config.yaml
arch: "unet"
model: "segmentation model"
dataset: "Sentinel-2 satellite tiles (TerraMesh)"
train_examples: 145000
image_size: 64
crop_scale_min: 0.7
horizontal_flip: false
num_classes: 10
norm: "groupnorm"
activation: "relu"
weight_standardization: false
pixel_unshuffle: 2
widths: [96, 96, 192]
blocks_per_level: 2
block: "basic"
attention: false
upsampling: "transposed_conv"
init: "trunc_normal_002"
residual_init: "none"
optimizer: "normuon"
muon_scale: "original"
lr: 0.03
momentum: 0.95
nesterov: true
orthogonalizer: "polar_express"
adamw_lr_other_params: 0.0023
grad_clip: 1.0
ema_decay: 0.99
sam_rho: 0.05
steps: 5000
batch_size: 64
epochs: 2.2
lr_schedule: "linear"
final_lr_fraction: 0.1
warmup_steps: 250
weight_decay: 0.01
adamw_weight_decay_other_params: 0.05
Rows from block 7 of a small segmentation model, named by matrix and row number. Rows with one number belong to one channel. Each number is 500 + 50 x the weight over its row's rms, rounded and kept within 0 to 999. All counts start at 0. Numbers have three digits each.
After each channel's rows are labels from the 100 images, of 14976, where the channel reaches its highest value: "peak on" is the class under the peak. Only what is clearly more common there than usual is listed. The data: Sentinel-2 satellite tiles (TerraMesh).
# convs0: first 3x3 conv (model.decb.0.1.convs.0.weight, 96x96x3x3, each kernel summed), inputs 0-47
# convs1: second 3x3 conv (model.decb.0.1.convs.1.weight, 96x96x3x3, transposed, each kernel summed), outputs 0-47

convs0.85:455532506375530477521526518515453521487475547472571510403521482524505472457488507426446493498518474471471532484571472376451447523508492557542551
convs1.85:494526456475467538455573450505512421473446479468472426557539483458546448475531522494458549537575466464585479526409509499523569405601438430381500
peak on: crops

convs0.73:445453511445454511441557542540580547540536396556665458516533480571495488528419407510551438509529412516518464468415436516445514471461550495570473
convs1.73:593563510496426504546605430477431397516502492399522449512571543490445508506499570470480614518439468451521463564481432482500472486552451584515463
peak on: water

convs0.2:545457548517520505439474469477509543502489622569515517467531425509532458518475669490466360495476612531507558543595569498463463506510455505483468
convs1.2:509483503514421482512516544485515446502549454574512478458441595515515476594557444497565479581465525435572477410495441486622484425552487437480447
peak on: water; snow or ice

convs0.18:525439492598541486457495480537483551511458590535515423508510411462432487508568556511506453517553576485519589525543467521518436479453459593460503
convs1.18:511556449578454530524481541515462532518532427455547487556422535614485486534505557498497583461526525527452368454448557485537468439550516439479435
peak on: crops

convs0.50:479524518551601560516491612502493510499516407400511475547563531554499491434504467570605524486493430502428489555453502508443468539545566452468593
convs1.50:616562548522456496445542535518482468586490471547538503584494436533492521576423480516412433475538539580436482476548401409557471511454496458492463
peak on: snow or ice; water

convs0.80:521544399530450466523483443580555494514541573415513461483411491450490482435446577557484515592546566508567602496538531526521437505482380497493490
convs1.80:444513672410465541463516492515429498421432476572512474592538556517510487584490569391571463429503543525474459495533419450517487552497556488502520
peak on: snow or ice

convs0.70:452440428550524534476383448544544530475488621500412452466419460485519531497497620468502435524487588503524589464537593457492502478482496405445470
convs1.70:486528546431438531510532488510451467503463541541556518496530522453474478557473507505421526524536515570454589485518424409507440456490471532500427
peak on: snow or ice

convs0.94:438518627572457566465445450449437610584443431511458571527524521493523484409440466408438534455434431448469530473447535454457484613480528536521500
convs1.94:549508386423480441475480502578503401489488530525546432471399503476351505548504474515552503525500524427438543563487564508513469476538518560542468
peak on: water; snow or ice

convs0.6:463499455406456477511469535537445391467542453457403572478510494487631560385505416589524556508635366532588428457482489507468495487509479531486459
convs1.6:513527526593516466476472495406517513545531463563603538499553440557604448628496512429515435365439452438422474509480498576534476518498575544497545
peak on: water

convs0.15:510557453468449491437541488510479535484504350565592517515475482593453527451509467475455612451549445492454496462460447491480557571490545444515566
convs1.15:511544482509480464584522495503431369596438554407528508497514469429490505580522561422524434487441532490548570494568453516476509470490506492434336
peak on: water

convs0.74:617531535604540537527454542463472551362453582561461480492468507476578432530438502529543532458477499516484502502440565452418544411445506403548485
convs1.74:408482571560417504451480476505535461572484538557530403588513500523491518452399447450465596498457514519470540531477417540563454568496524439426496
peak on: trees

convs0.93:432494534527454533509431484475566572522608388463390519523456602516495510420445428570429506561499431533562581495483437437523454546460547504494470
convs1.93:540400501463596535450535543550501509469462535519511484576540442528538438659541570479569420470495488541467430441528478590469545504460514543517531
peak on: water; snow or ice

convs0.7:575521465430482493591460506445493425484492552527550469417486510472463433646527546482499422498453590504446419469486538503481406467479501426471472
convs1.7:496524560523530456453512512458539494457556494528516497565478517464466545531448508464537499456595506535485591481480553613505575550402543658519469
peak on: water; snow or ice

convs0.24:487461458485578444472472534630476533434566643451363599425477536453475504442463481490421466523536505500424517512534530507482504494503430570463545
convs1.24:486600474569482456461502498421492505543452531475523482424464445423521477467518477629476537509579478518485454501470429600489506568479586445532496
peak on: water; snow or ice

convs0.19:480554428500407477477580407512530513521568447494520559553504574536480552519484519617498501520505464587492493462457511534484416473465534485455454
convs1.19:515503452489591503460462585439553411434553524502565525480541435412432458537574485423410432478467531435473559501563469505506507463542507551479527
peak on: water

convs0.32:486447558495470524489418510470483481489518385557552444549472488534537598521482378468577568419522478500541483400457463592552512602508576460455455
convs1.32:539464407492448432502499496475489373426547467500485432537459498492509458409534511409531508609421478450588432516519662474522465481459457567536457
peak on: snow or ice

convs0.92:521578474489496455439601461538536527452559458501476459378468472537550545514455531447519514489537426480522493490440543597539525499524436473432559
convs1.92:514511576587490556519449478526436497569492514544541505399591425483521442504457534527436522539514522483405494458477408492419512570567514560584499
peak on: trees

convs0.87:500486512467561610463480570505522472492457447500445442438490490546466484448519476487621502500500463531545439556477492400410536434566478517573473
convs1.87:533377518515532490553414520488508605505570508437506474444671518469514424544465529447368470453515530539500568418599484448476518576523504483444463
peak on: water; snow or ice

convs0.25:418493498509589569481510502598514558374428461445409461553520468533478405496471448501466543587416488518467474495475489532523530500544512470572518
convs1.25:563573448406586447529604639484446463538497543418541497446471557460505594517457434585479497409637552553523481516510507598517541511434407504497496
peak on: water; snow or ice

convs0.55:503472446590496516562466576542554459513490472441486474417526498472484490437532453580504468470469563513459463579481415487634522483493476540475477
convs1.55:565409561433562535550431514530497506451488436408491511648453505546475466449521573469522469438571463413501492516591519535432459614521522543480490
peak on: water; snow or ice

convs0.54:432442466493484409485543507505481535492478444551524498540551397537506559544443466503456605483393509419452468477456513494524555529537464482606528
convs1.54:528506476397450542545572517538413448425489483467575491415504459442443450443587473547478446450532487532497586541455592511479469414493466528479378
peak on: water

convs0.95:508436546511485538433510466499485581494487468598498494463523533522519525521457478445500578448523554449493551435449494455339561552461391482588509
convs1.95:485428494579481539518496464524529505515513402447532440475487487515544537579619490368454528452440514574481586504548490492548428539511461582416512
peak on: water

convs0.42:536395443540467494463339478507548463451462628455443434381418517495513444443453545492517517541450546542470529487516559450503500507485540379534580
convs1.42:609551524452560458525574486517455501556518465477508508526457486449473547619516533619505411444531462441545564506540476470490503522519404420561481
peak on: snow or ice

convs0.78:480574479420425435501584461463394468499484472556596571525561466493453512515542428500565474428479493536461428536459457517520490510531447494526499
convs1.78:506543554382487568511535430498536458530533529511508467508532426559517503543511564409457465453489557513530655479464553462493503529546515537524492
peak on: water

convs0.20:527471541537494601439554466521569560518505559558412541466444406466542506506543559391496506448507544455480520614521510510417484556529534460344508
convs1.20:443542462445479502644430518489452408449434552444501452389537516563561541503406488572556508544470524533515509530552401483531461533568502466543470
peak on: water

convs0.84:537520552503445548473522509512547532617506409623580484416433526455503497482526464446457539518424484536502501496415448460467529495504543509510478
convs1.84:474514598506583465444495488530454485555472471417478503543616457446478451494508465478506417448515426524517537537618500559452505591471461452500499
peak on: water

convs0.9:518470549400449508458543539504491584468486510645564518406517509525504506590425552403490376434430603431410498527564534485435501496571561463526500
convs1.9:466631461466527594546574524503525395428481541453515537538432553532476474501490451512490490549523530482478458580420521503565552518426458611527391
peak on: water

convs0.48:456553457503583594465539496703478493463489600480410463499524399563513506528520546452448488536470539501489688443547486546475475567470537544532464
convs1.48:563492500452393453608523478458495472530529473426501432503459587543490523553517461588498394550505406488476399522482524510416514470535440418521505
peak on: snow or ice; water

convs0.72:523483487591487477451627482471408459481452644494500463494465456471489516482552585520549585501492519540499503579476489490485542471542466525531555
convs1.72:531490488440482402556486512496482504569458467431548456516512506555500432475517461476487493463451403516414486514566466409547549566524446424481420
peak on: water

convs0.5:496516507664502457521606501465511514490472521506490465490507371419573493467446501436497475347426590472415480529512584489449560546519538519505471
convs1.5:417517405498543574551572550567530495508530594482521465461449555499455494468564471507462530548478542476449516423489502474534612491486544455428534
peak on: water

convs0.57:470564418498510476486581507572438470532448410463537558543560508610467486433491442504541540534571398551458561451547493468447489524533581586540543
convs1.57:581519501447448483492477484458485401546542527529472454555445527455483506542448431518445469473393513453488430459508538456534497481527499407527480
peak on: snow or ice

convs0.0:586497429410469432568549499484528441481510462461555565448509512440508560501496443460518452467422456479486522520469477490584489527447447459482498
convs1.0:458566470383518552488524507509509564438557549444502516491572447510627446642528588431493476550524526466518426505459529548512467444506563559522483
peak on: snow or ice; water

convs0.65:459518487512575543489473634496443467495430453375392512512490555533477531402549470494579485518549401522523517566481495487507484565578531463462497
convs1.65:503526577495445507488543408488500515522473497534501458517541482464545502561390501549416481513451590591447589462510447438536522491431429477539544
peak on: snow or ice; water

convs0.66:529539477460503444445538520444455455458483529495424516489494509402539521570376467492540479475496422426463355530428573613466405491507446545464436
convs1.66:322503414577497497549440561523585516436399451514549447513466535542507486453520437477506524524510529498487568460471541440485604553510548488495539
peak on: trees

convs0.83:524523526532536470504514472567456465477519490559609519588483443473481442482410507543518574388518515419527456577403487560497553574454494399511524
convs1.83:552628456564441471515545457420529457572432502484584507474462536499498496541521519540414407616511502508450508495509513454576426451517508489439478
peak on: water

convs0.53:528458619501520531451474549530573617475518532441461529534549458509461494517510498553498574528522481448428404501400425486590440530516515508502549
convs1.53:594521425478513482546549522484509447554545443436442473495544479636447414458474546530560459408465475532527499480622528495409446427521535476564516
peak on: water

convs0.68:472516519491473430537427526537483521479488349502425515546503590548509517352496436582498511509509333489523446507473454446500506491506478452530510
convs1.68:532522465372487556502498474463502560454492587552557510444487416567504480631541560518541455481475616450494601521508550476505444495510517568540464
peak on: water