From a checkpoint of a small segmentation model.
Model: 3.27M parameters, 64-pixel images, arch unet, norm groupnorm, activation relu, widths [96, 96, 192].
Training: normuon at rate 0.03, batches of 64, held-out accuracy 76%.
Data: trained on Sentinel-2 satellite tiles (TerraMesh), 2.2 epochs.
Rows from block 2 of a small segmentation model, named by matrix and row number. Rows with one number belong to one channel. Each number is 50 + 15 x the weight over its row's rms, rounded and kept within 0 to 99. All counts start at 0.
After each channel's rows are labels from the 100 images, of 14976, where the channel reaches its highest value: "strongest on" is what is common among them. Only what is clearly more common there than usual is listed. The data: Sentinel-2 satellite tiles (TerraMesh). In brackets: how many of the 100, against the usual share in percent.
# convs0: first 3x3 conv (model.enc.1.0.convs.0.weight, 96x96x3x3, each kernel summed), inputs 0-95
# convs1: second 3x3 conv (model.enc.1.0.convs.1.weight, 96x96x3x3, transposed, each kernel summed), outputs 0-95

convs0.79:57 56 66 49 76 54 57 38 33 72 27 45 69 44 63 33 43 17 21 47 46 45 58 50 45 44 31 44 28 55 40 33 47 90 86 46 43 47 49 77 80 72 61 54 68 54 58 54 48 51 66 53 67 42 57 47 59 56 56 73 59 43 57 33 90 44 58 43 46 25 61 36 52 52 35 40 54 41 47 38 52 25 49 64 42 17 41 53 80 48 53 60 48 53 22 53
convs1.79:31 31 46 42 41 43 67 38 61 45 59 70 57 38 41 33 39 44 43 52 36 37 31 38 55 69 61 41 45 44 47 44 74 44 38 79 38 47 72 62 64 56 43 68 72 50 64 56 78 44 70 57 71 62 66 64 73 65 56 22 36 53 73 61 21 48 46 63 49 40 63 86 61 44 43 42 51 84 60 45 56 71 63 37 32 54 93 46 31 46 46 38 25 53 72 43
strongest on: water (69 vs 40.5); main land cover: water (66 vs 11.2)

convs0.24:57 72 46 36 55 35 58 55 67 47 67 58 19 17 33 40 71 26 87 62 67 71 52 49 25 55 58 53 48 44 63 38 51 52 49 44 19 42 75 53 33 65 39 45 53 48 40 39 33 57 25 17 87 41 38 41 53 52 42 51 48 42 50 56 41 41 46 63 80 41 41 62 64 72 61 55 56 37 51 33 69 53 39 51 67 50 65 40 65 56 65 63 24 41 29 23
convs1.24:61 43 45 78 62 61 53 38 50 42 36 15 52 98 53 54 50 66 53 38 32 55 48 24 69 42 75 37 58 46 56 61 36 64 55 68 64 70 35 46 53 35 66 41 54 52 72 43 45 52 52 70 32 43 49 43 36 45 68 50 71 51 54 40 79 40 39 20 41 55 75 35 75 46 65 47 51 70 39 47 37 58 58 87 55 67 39 46 35 52 22 31 62 62 76 57
strongest on: water (70 vs 40.5); main land cover: water (62 vs 11.2)

convs0.72:80 51 34 32 66 65 59 56 40 68 42 82 79 53 24 56 91 33 48 05 63 47 63 71 68 46 68 44 52 52 40 59 47 51 60 38 41 37 35 34 48 56 33 62 54 50 37 74 61 25 48 36 72 42 44 45 21 66 38 69 41 43 66 73 34 56 45 37 49 43 37 65 40 46 67 55 23 73 60 55 57 50 32 45 33 31 54 54 54 55 52 57 29 37 50 55
convs1.72:36 24 60 38 43 37 72 48 70 42 57 15 30 47 46 46 12 63 50 65 49 75 44 46 65 70 28 42 48 28 50 35 73 59 55 61 50 68 73 47 46 87 55 58 50 52 50 48 44 50 53 70 44 52 52 43 79 44 45 64 36 57 47 33 99 45 62 57 61 66 66 61 58 62 31 44 87 71 30 44 50 45 73 51 58 63 40 48 66 32 44 46 57 43 55 45
strongest on: main land cover: water (55 vs 11.2); main land cover: snow or ice (33 vs 14.6)

convs0.43:56 70 83 75 34 46 63 70 33 57 51 40 47 69 37 43 62 48 76 15 70 59 51 52 65 54 48 50 27 74 53 36 55 60 46 47 69 51 59 49 58 54 32 63 47 47 58 47 32 57 24 62 50 37 70 32 40 34 57 66 50 56 51 57 66 44 40 99 67 60 44 42 75 94 60 58 85 40 55 62 36 47 35 58 54 41 46 40 55 66 28 55 29 54 53 42
convs1.43:64 41 26 57 62 66 33 56 38 45 39 49 22 58 55 48 46 48 52 61 45 33 42 57 46 40 50 45 61 28 35 72 10 42 50 50 57 62 29 45 36 25 77 37 29 56 62 23 42 21 52 61 29 37 26 53 12 31 56 42 57 42 35 47 40 61 38 30 01 46 36 51 50 38 42 54 44 43 45 66 48 49 57 51 43 31 46 70 46 70 68 63 75 44 57 70
strongest on: water (68 vs 40.5); main land cover: water (63 vs 11.2)

convs0.80:51 54 65 65 67 41 64 84 36 44 46 56 33 28 58 35 62 83 55 82 51 39 48 81 37 61 63 53 44 59 46 40 40 40 66 41 32 42 36 41 76 61 68 74 23 39 64 80 52 50 57 56 31 55 21 51 64 26 47 38 29 38 62 47 57 49 48 56 59 46 54 59 62 62 40 50 40 58 35 62 52 64 32 29 73 38 42 56 75 43 19 34 25 41 68 68
convs1.80:41 45 58 46 52 44 40 41 48 68 31 40 50 90 37 49 50 20 33 25 43 56 55 28 77 40 43 53 61 44 59 27 54 62 38 70 55 54 56 37 43 51 05 50 58 53 55 46 55 58 47 48 90 65 72 42 67 51 63 46 51 51 28 31 41 34 49 40 59 66 48 38 49 62 64 55 32 35 43 61 74 25 41 79 63 72 51 43 60 59 35 58 66 57 12 24
strongest on: snow or ice (67 vs 20.6); main land cover: snow or ice (55 vs 14.6); main land cover: water (33 vs 11.2)

convs0.32:61 56 44 67 72 20 47 34 56 48 38 43 59 48 55 54 28 33 52 68 41 36 39 62 40 30 40 39 35 50 34 77 48 61 88 52 39 57 26 48 69 51 59 70 39 36 42 55 53 46 56 32 84 48 73 37 46 37 60 52 44 26 41 33 81 34 62 52 31 32 47 30 39 47 76 34 43 44 32 36 51 44 44 49 46 57 61 58 86 29 29 81 25 50 56 62
convs1.32:17 40 40 59 42 65 47 36 55 50 47 94 58 49 34 31 45 44 52 37 53 53 46 28 56 63 49 47 26 43 45 20 62 37 30 55 45 73 79 68 45 59 32 55 51 45 23 50 49 49 39 57 47 57 41 32 56 52 62 37 49 45 69 59 20 46 30 59 51 56 67 66 82 53 19 51 51 44 66 69 59 61 68 51 51 51 77 24 15 55 45 19 67 52 42 34
strongest on: water (84 vs 40.5); main land cover: water (83 vs 11.2)

convs0.58:38 39 33 35 53 43 43 49 57 57 63 60 73 26 60 26 56 64 12 63 51 48 35 58 40 45 58 38 63 35 28 63 48 74 11 56 47 29 68 34 75 75 51 54 38 49 57 71 64 60 45 76 64 87 42 40 60 33 47 58 54 46 61 31 53 18 35 35 60 87 35 54 42 56 29 42 58 38 42 61 38 53 50 69 55 50 38 50 72 33 27 54 58 50 58 50
convs1.58:48 59 40 38 59 51 36 18 21 56 28 35 21 57 36 64 41 61 36 26 39 50 57 55 46 45 18 46 44 55 60 32 64 24 63 55 46 62 29 57 62 74 32 60 70 33 38 64 82 38 69 71 56 42 54 40 74 53 57 42 59 62 60 76 26 25 53 51 64 42 69 57 41 61 75 48 58 34 44 30 34 41 69 46 45 71 78 35 37 51 53 64 34 66 61 48
strongest on: snow or ice (46 vs 20.6); main land cover: water (46 vs 11.2); main land cover: snow or ice (39 vs 14.6)