A small segmentation model, trained from scratch: widths [96, 96, 192], 145000 training examples.
Rows from block 4, named by matrix and row number. Rows with one number belong to one channel. Each number is 128 + 32 x the weight over its row's rms, rounded and kept within 0 to 255. All counts start at 0. Numbers have three digits each.
# convs0: first 3x3 conv (model.mid.0.convs.0.weight, 192x192x3x3), inputs 60-74, a 3x3 kernel for each
# convs1: second 3x3 conv (model.mid.0.convs.1.weight, 192x192x3x3, transposed), outputs 60-74, a 3x3 kernel for each
convs0.138:131094107110085066089104117061103148106152094085120152092187157144095151089119171129075116127131137162137149138163183133103122102170149164166185071133060121131153136110145096107127134124129077160119109104131137128182100176165105115151087103093119171097092163128142137174156141095138136087188171151128163176087103130146099154184115094179137171154110073123137135116133128129095162141139127116110120131125090
convs1.138:136126111171138152184178148091179200088116156145134162130073076083093107039128136078158085146126114089135112123174106132129173090173163108132135137193128150184104130118083157121140100102133108120201147172133130109186147185153132119175053138188159186196165128115167180134138156114170122111124115083101183177109198088154126154095102091166119046139134150157107146089141123105080138139181169132092151154147181
convs0.139:148130118109154129115113106152140139179125139141082112126205127050141082196157158141103108116114119111160081120193169255117153047110101077252101215158172111137133110070136122137155145123152092193153151137136145147107144146125166116131091137099126136116159121139098188101134107095122128095099096154146133106122123130127156170124150134183142083146134086142110148080112121144169148142140055141084108178148179
convs1.139:119098122032115132124178140107113108162097166140127130120093186106138184120064146140108108153137110105123126099116089105113118061097153104132125146156104191148179112183124121144139119083090124140111131129156133153124131158095101169161075100145108102112139156195119112134080104095086097120106110127143135093099117108123093094140072143157103173112142130171165161164068121090109136160183102185174168128167148
convs0.140:123199139136114223190145156095101179145205177122105128095074167102128092136098106132105120094151127119140100090152177063178122046131102108064089128217101117193070099127138094110163094096130144106129116136013073118085096123154119121120089115164143097129127120120141157096090132129129128113117121056156127127173183134200109145144119157122155118155124121117143105125146123139136162108147121137207115151205134
convs1.140:147090066181123122099119055208166135173124156114136047148115150079070117149112114147083082048071086111073091111154156098117175109122116124117136150128152137173155135138211182132113106159140139158183163149147100142170077131128120118138068095118190115151102110139097173085108148137205143088080189107115165108146070160108135094193159181096156117093133146119182161169101112143169202039105157081112122081042103
convs0.141:102156126087110196124115160160152127118102119082144106134212136164183164235113142154124103154139061135124095158149123197151084118106083095170198120105197107124086119102110108157154163156157119140152142180146140126149122153157155183153151133151143132107149115098152165137116091098066115078138123098083128124111133145147086164098123104109103046093135125149108138141108155161135144133153130153121135121061084
convs1.141:086125137138137195128100154135146125129100152116105181120129089046117086075107128088055125113087104097128076181112175096073172088095121170153167131119208149122156108075127118075121161100113173138185149080102123097116113138052157114158125107126139121088100126152132179172152185090158180134125072113038127152071091116122162087174075166182145119195155147094104092082100068133090106159158151102147112113094154
convs0.142:118089096062072149132109097167137154089068112191081165106112107082184103091121175131141130096146115130085131140157128117209235194167174128050114079140142108095167108110109111142170142150136102122142182175142082153150124110087115126115156129136138129144120128124168146115098119074117117121153146151138123140140142171100134135125128110090178120065108170153133145087180129147166109102061136079149117145160123
convs1.142:159134044127183168130147117143095079122128097108135096121180184097188208143106134134134129147115122111142117084094087144173175143108132114136142109113102178125108109151141068141179147170146121129108181134136080176133139155201085059098071116151102153120145089131195121147112165107163138093121086097222111120164162170123123136107096178156103172089107095097129123151137175156185135129138120122185134121114109
convs0.143:115139148141174086155096126092101117158130130127103108115133110159139150155169141156152178162181177149149137067139193098131129121052049130141069141148189208119095158154133215182157118118122158214112151127109149200051154107132116127127113110118118109126129177138114122143168175150147161126111106077093111117071115103147136138084149112152115135197149101158127133163142166147164136154154114210099109178112112
convs1.143:152150166116153112200109130144135170144114165123091151156175125118152170144157063096104080132078060095139079075138132092109137127089133103114092132167142034120190118149151053171119120106126053077166069084167089112096123117107129125137147098132141122152109126138129122134140084143139076122138133133086094089125065119084143106118124130125172077075149152127121100193147110182167092132162109141147198103155174
convs0.144:100111133128108111094067170136171113141100179179131158102161108157120062125160104153139106118102115113139088059155144091079090152114078125087071120153115162113127124160128133133124128132131070159108118163107123164100125126112130129127138088131117110136103113103160108115101109109153111131170108148100161065116116070143147088124116185102126121095105115162131107166118078156127141104173175133139126131161115
convs1.144:101166110080111147065133119093101075068109069063102121099171154093174169121108084123152153205129138116121155114054162161127114157161152130159108165154093177173082080122171072139102027112134159115159147170105123124142172162150176093141132127109137142068132134091083103084093175105152161114115078119102120129130141139155143095122129105146110153183112145176166142146147157155107216077063151169078129142139115
convs0.145:159206163148156070103136108176141105135143116152053101172135215158013108067070136121119137160149167153191122132232118019106123086117190094117089059119140082045154142075085132172136121144177078125098145050121171176156158131156170161150117148137129111130129146115084092076123092123114097121102096068181120160122146150132113063172184172125141114047096116105132141087106105087099137111174120085109096076109093
convs1.145:112092074082119119155182166122149092105151096145197177130163177146197153104123110101088076113111068128134060120144175171113120122179138134097148123142164140181148104129124119182160099101145166064107103120135184128151125060078095206164122131186148123085130126085179137127156146149161160106157142127107140155129102167130145108092148122112125103132062111179140104135138179100115167182203162178154133196166141
convs0.146:135133067096169139139117103070143106103175095118161108171114168098105157138125155085086128082089114133104126133119115037114098123064059118218160063139255149146103093078100106126103107139133157133082161055141138127150151126151114134121130140138115157149128126153101073127120147177135120084104093063123198150071156227119154140137174155121102141141102140112100159127107151164120150122129212141123205137117132
convs1.146:096060121130107115151135133175175128156118112134115178116112082063119092110140137077090160089082080154159116106181078166127144159138119147110086116126082097127162152165135104116127145134131159104146140095084151146090189128086100098082167113072088117139090143123101164130195085076162081106136113070171114121137149165165139139098137129176096082100079054125197074091152115126129121091121141073137185045124125
convs0.147:117154154127160157166149163159200183169089159166140211105146135108180136096217160107140123144133132088123139108151154048123143117091217108170136132101129139203198127151156112156147106122104095179156094169104120125123135175108089113111130138099090152133130110124136127102149118107119108161111171133119154168112109148090118164095151145144125132136180153139129153113115098127119122107131116118117122085133178
convs1.147:140114113146077031142193151122131141116076136101092067092167084138152119079104141104146130131101131117158079135149148110081126104172164076101073154137102115103123092141119154097128120118137109076080174096084155127126144118150155139097161144133138074121074067120167127152086103106081114097126112133122148118100112065139122099133049146121146103162134078120159122114063124108106104083144128117096160111167197
convs0.148:191145175126107179072105147107158113141109146138075179137074105113130109190157119121134134122162091174109155134118176060144177107139093149068135107166116135146102111125116122137117138134147104117066182141185130111120189112153122134155121140078122118141087085134110145148109132110142086078129176098155165182180153161124164070173176138139086165140166143162145125157125102115116160171171070108101102126185166
convs1.148:166108086147164132155135131106124129116114131120136157085110122140088116144164134143112131118167190151091131137053081102136145131143158154158140152178106186214131135107096130131098094130102129174137140106130151065151158116103171105090097091114134157174120175208092146121175107193194132154123110088144141162093126091177202161042083097164078124174105118109180094147161133137125097148155075151131115102087107