{
  "model": "segmentation model",
  "dataset": "Sentinel-2 satellite tiles (TerraMesh)",
  "train_examples": 145000,
  "image_size": 64,
  "crop_scale_min": 0.7,
  "horizontal_flip": false,
  "num_classes": 10,
  "arch": "unet",
  "norm": "groupnorm",
  "activation": "relu",
  "weight_standardization": false,
  "pixel_unshuffle": 2,
  "widths": [96, 96, 192],
  "blocks_per_level": 2,
  "block": "basic",
  "attention": false,
  "upsampling": "transposed_conv",
  "init": "trunc_normal_002",
  "residual_init": "none",
  "optimizer": "normuon",
  "muon_scale": "original",
  "lr": 0.03,
  "momentum": 0.95,
  "nesterov": true,
  "orthogonalizer": "polar_express",
  "adamw_lr_other_params": 0.0023,
  "grad_clip": 1.0,
  "ema_decay": 0.99,
  "sam_rho": 0.05,
  "steps": 5000,
  "batch_size": 64,
  "epochs": 2.2,
  "lr_schedule": "linear",
  "final_lr_fraction": 0.1,
  "warmup_steps": 250,
  "weight_decay": 0.01,
  "adamw_weight_decay_other_params": 0.05
}
Rows from block 2 of a small segmentation model, named by matrix and row number. Rows with one number belong to one channel. Each number is 128 + 32 x the weight over its row's rms, rounded and kept within 0 to 255. All counts start at 0. Numbers have three digits each.
Before each channel's rows are labels from the 100 images, of 14976, where the channel reaches its highest value: "lies over" is the class under the peak. Only what is clearly more common there than usual is listed. The data: Sentinel-2 satellite tiles (TerraMesh). In brackets: how many of the 100.
# convs0: first 3x3 conv (model.enc.1.0.convs.0.weight, 96x96x3x3, each kernel summed), inputs 0-95
# convs1: second 3x3 conv (model.enc.1.0.convs.1.weight, 96x96x3x3, transposed, each kernel summed), outputs 0-95

lies over: water (67)
convs0.14:099150125063130115151067074133105151053111150129166133085115091136148107149077146071076111093147105115224167126155132131135124100129125106107046093160103083151136076162075154125122148099099138140097119118139150129128077110193097096135142116128127107117108146216131077107147156118144126114
convs1.14:088078110156095108129159135119132041190068085103124174150081131059126111112161127175187100141118125136058135153143143097110117140128161108183082140118151119106145134146110095061175085138141176077100137128170110184141115116149118143092115172120103129127133115097131154085064143110149122187

lies over: water (55)
convs0.7:135151138083121141123125144118164144154186123085096105041110159104157129155109109133113083140168127073134085105118145140174117132186067128115108121152132112135153149133128114095087118099081080203103114098081112121062128127150095060101108110153182095122130063163095188102118128086137187164
convs1.7:106190161117122131164111110120051183113063126102103102074140128158137131079096171156135169133094122156101090131118112168101088116090121131081160160135072119097095188117143169100174114138127138130139097111171134109108161155137191176110136203201146104114087155132143161086146089137144077129

lies over: snow or ice (34)
convs0.47:119179142165086133167161152148121084121185136093099144221148133127127138170063130163131134068129121169203130145078135118131087068152089133063173113115155131137098122142128097143130170108143073196096121108167159150094126128126124136091160098151152167122118161095106158171080150113182139139
convs1.47:119092087133161105146096120148146119155137151125148077152084151111119107102106097089116096132178080210072177154162129087115152066141130101110130038054110202177153132144135123138156068143112167113092124177089109087143195169088115109129143089124101127124095129145150120153138142111104104119

lies over: water (37)
convs0.59:117169124079201067143123114095107150141128127104119091103115093167127134152143090099167133167164123130118105111121174145112132204108125153098112191151133099151114124122127054108147127122147147136053145155132108131125113151088122120173134182157114137154107087046064181163134062120123205161
convs1.59:084104119102115127126117144127121156135184097140115096114124144111068127129134162190131142146120205124107052123210099204153130131112155051146113132102156125172185121112167129129076112088118067112127120077163135132107080164136135159145104140145127159087095110180089158150127077135092098075

lies over: snow or ice (42); water (27)
convs0.39:167110069124073151128083099137143125130096091129109090134119123097113143146135137139160133144128094089206163128117182125078135120157118061097198150149061149154116061124105144167125149094115111120132146056082176095158176212104125065120175179126148127125088161127122153120122147101127139109
convs1.39:161123160154159084106156129114084154136184109151086108162181135145151068172091129115198134123128118136103157166122118105155069139134162175158073151093213112137152146110144143151178124152135146161126113202102135104102142144158140187132134095114148184131167112091153117159111149113143192207

lies over: crops (38)
convs0.61:134114118161165107154135178156150134135159150186098128033115095152119159104110094091082161122131125155115135051103058128110148142149099172124135109101077106048141093115109089142137130106137106109096106129135122135129106093046116084188155116148156167158120091091091074092132118094148121068
convs1.61:125145211084138143092176111135112119178115128092111139130178133155128153186092151123154110139085129125182117147116193201147097118108098081160193126146204092190142141130119181164136125133071138129160163119140170145169143169213131153099115168137115094112138143154136177110133106151138112142

lies over: water (57)
convs0.15:104133108192116112121089090132143142186139160086118103145099144113115114134096096141100119083117124112193126110142147119171153166156142130144058133106094076209123167158183137158132108121121103134047108099189176170051145164096119147095147087143139143119072086121080133148076128139095128165
convs1.15:108123099136164129122111162098106158089087052124134120140194121068114164126112156111184170135102115080109139105129116137085144101113170137123149136153121136030128164152070108127134128146119156055151139141107053049142142134117161156171149112156171133115060167160134123127167093078113121093

lies over: water (63)
convs0.68:200126077103147183114084130117157147171165113117110133089086160182168200084109113123144133063065125116109119062117126109087090123152078156113079108089129099123100137119140138050073114124107136143090133104122163078107073117106117153100091112143084103185100106076125102109108125121132109119
convs1.68:075143178095084133142145194125163104169145117103092139148220166089115119153095177139128073148126105134188155132143172091177096075053116114170152089140134127090142134078124117172184091152133141092126140168157148162149181146181143129162148130148125189107153145152113093163129120146120134127

lies over: water (51)
convs0.77:111155170112075099144099132115192132125111103094155118133210119146127140085098154128118080132111095125104117100141200114114143130132112126135105118085028110153135150146143109146156172164124147137096136128113126178152106186057129129134223107162141111097143073081160113077104065107140167122
convs1.77:145071101171180137122134114122107138123075130098130170162095115138202093143105142119134143175150145155110157118135120159124075103134115134148143100135121186105141190129063118125125066151132115111121096120121093094075161143160127157169030166125108082149074123136037202121155124115106110109

lies over: water (61)
convs0.82:176062100134129117115094125078161115180134111102096121066118108076148151167126118093097112059127130132088130014112168157107122097145109037093164143152133138115125115130164141130169119123135095145090154100133168112108164182219132090146139171081107130130130116144114096100108115123147146117
convs1.82:043144130136138181136136099121133074058067125133160139129117116154161170145168106109143174135126091140118105124099106094157168149050126165098067111134130080119086182124121147116119111129126097093185057121140129070105123156081173078128135123142193129090187134167134167104119138126091108115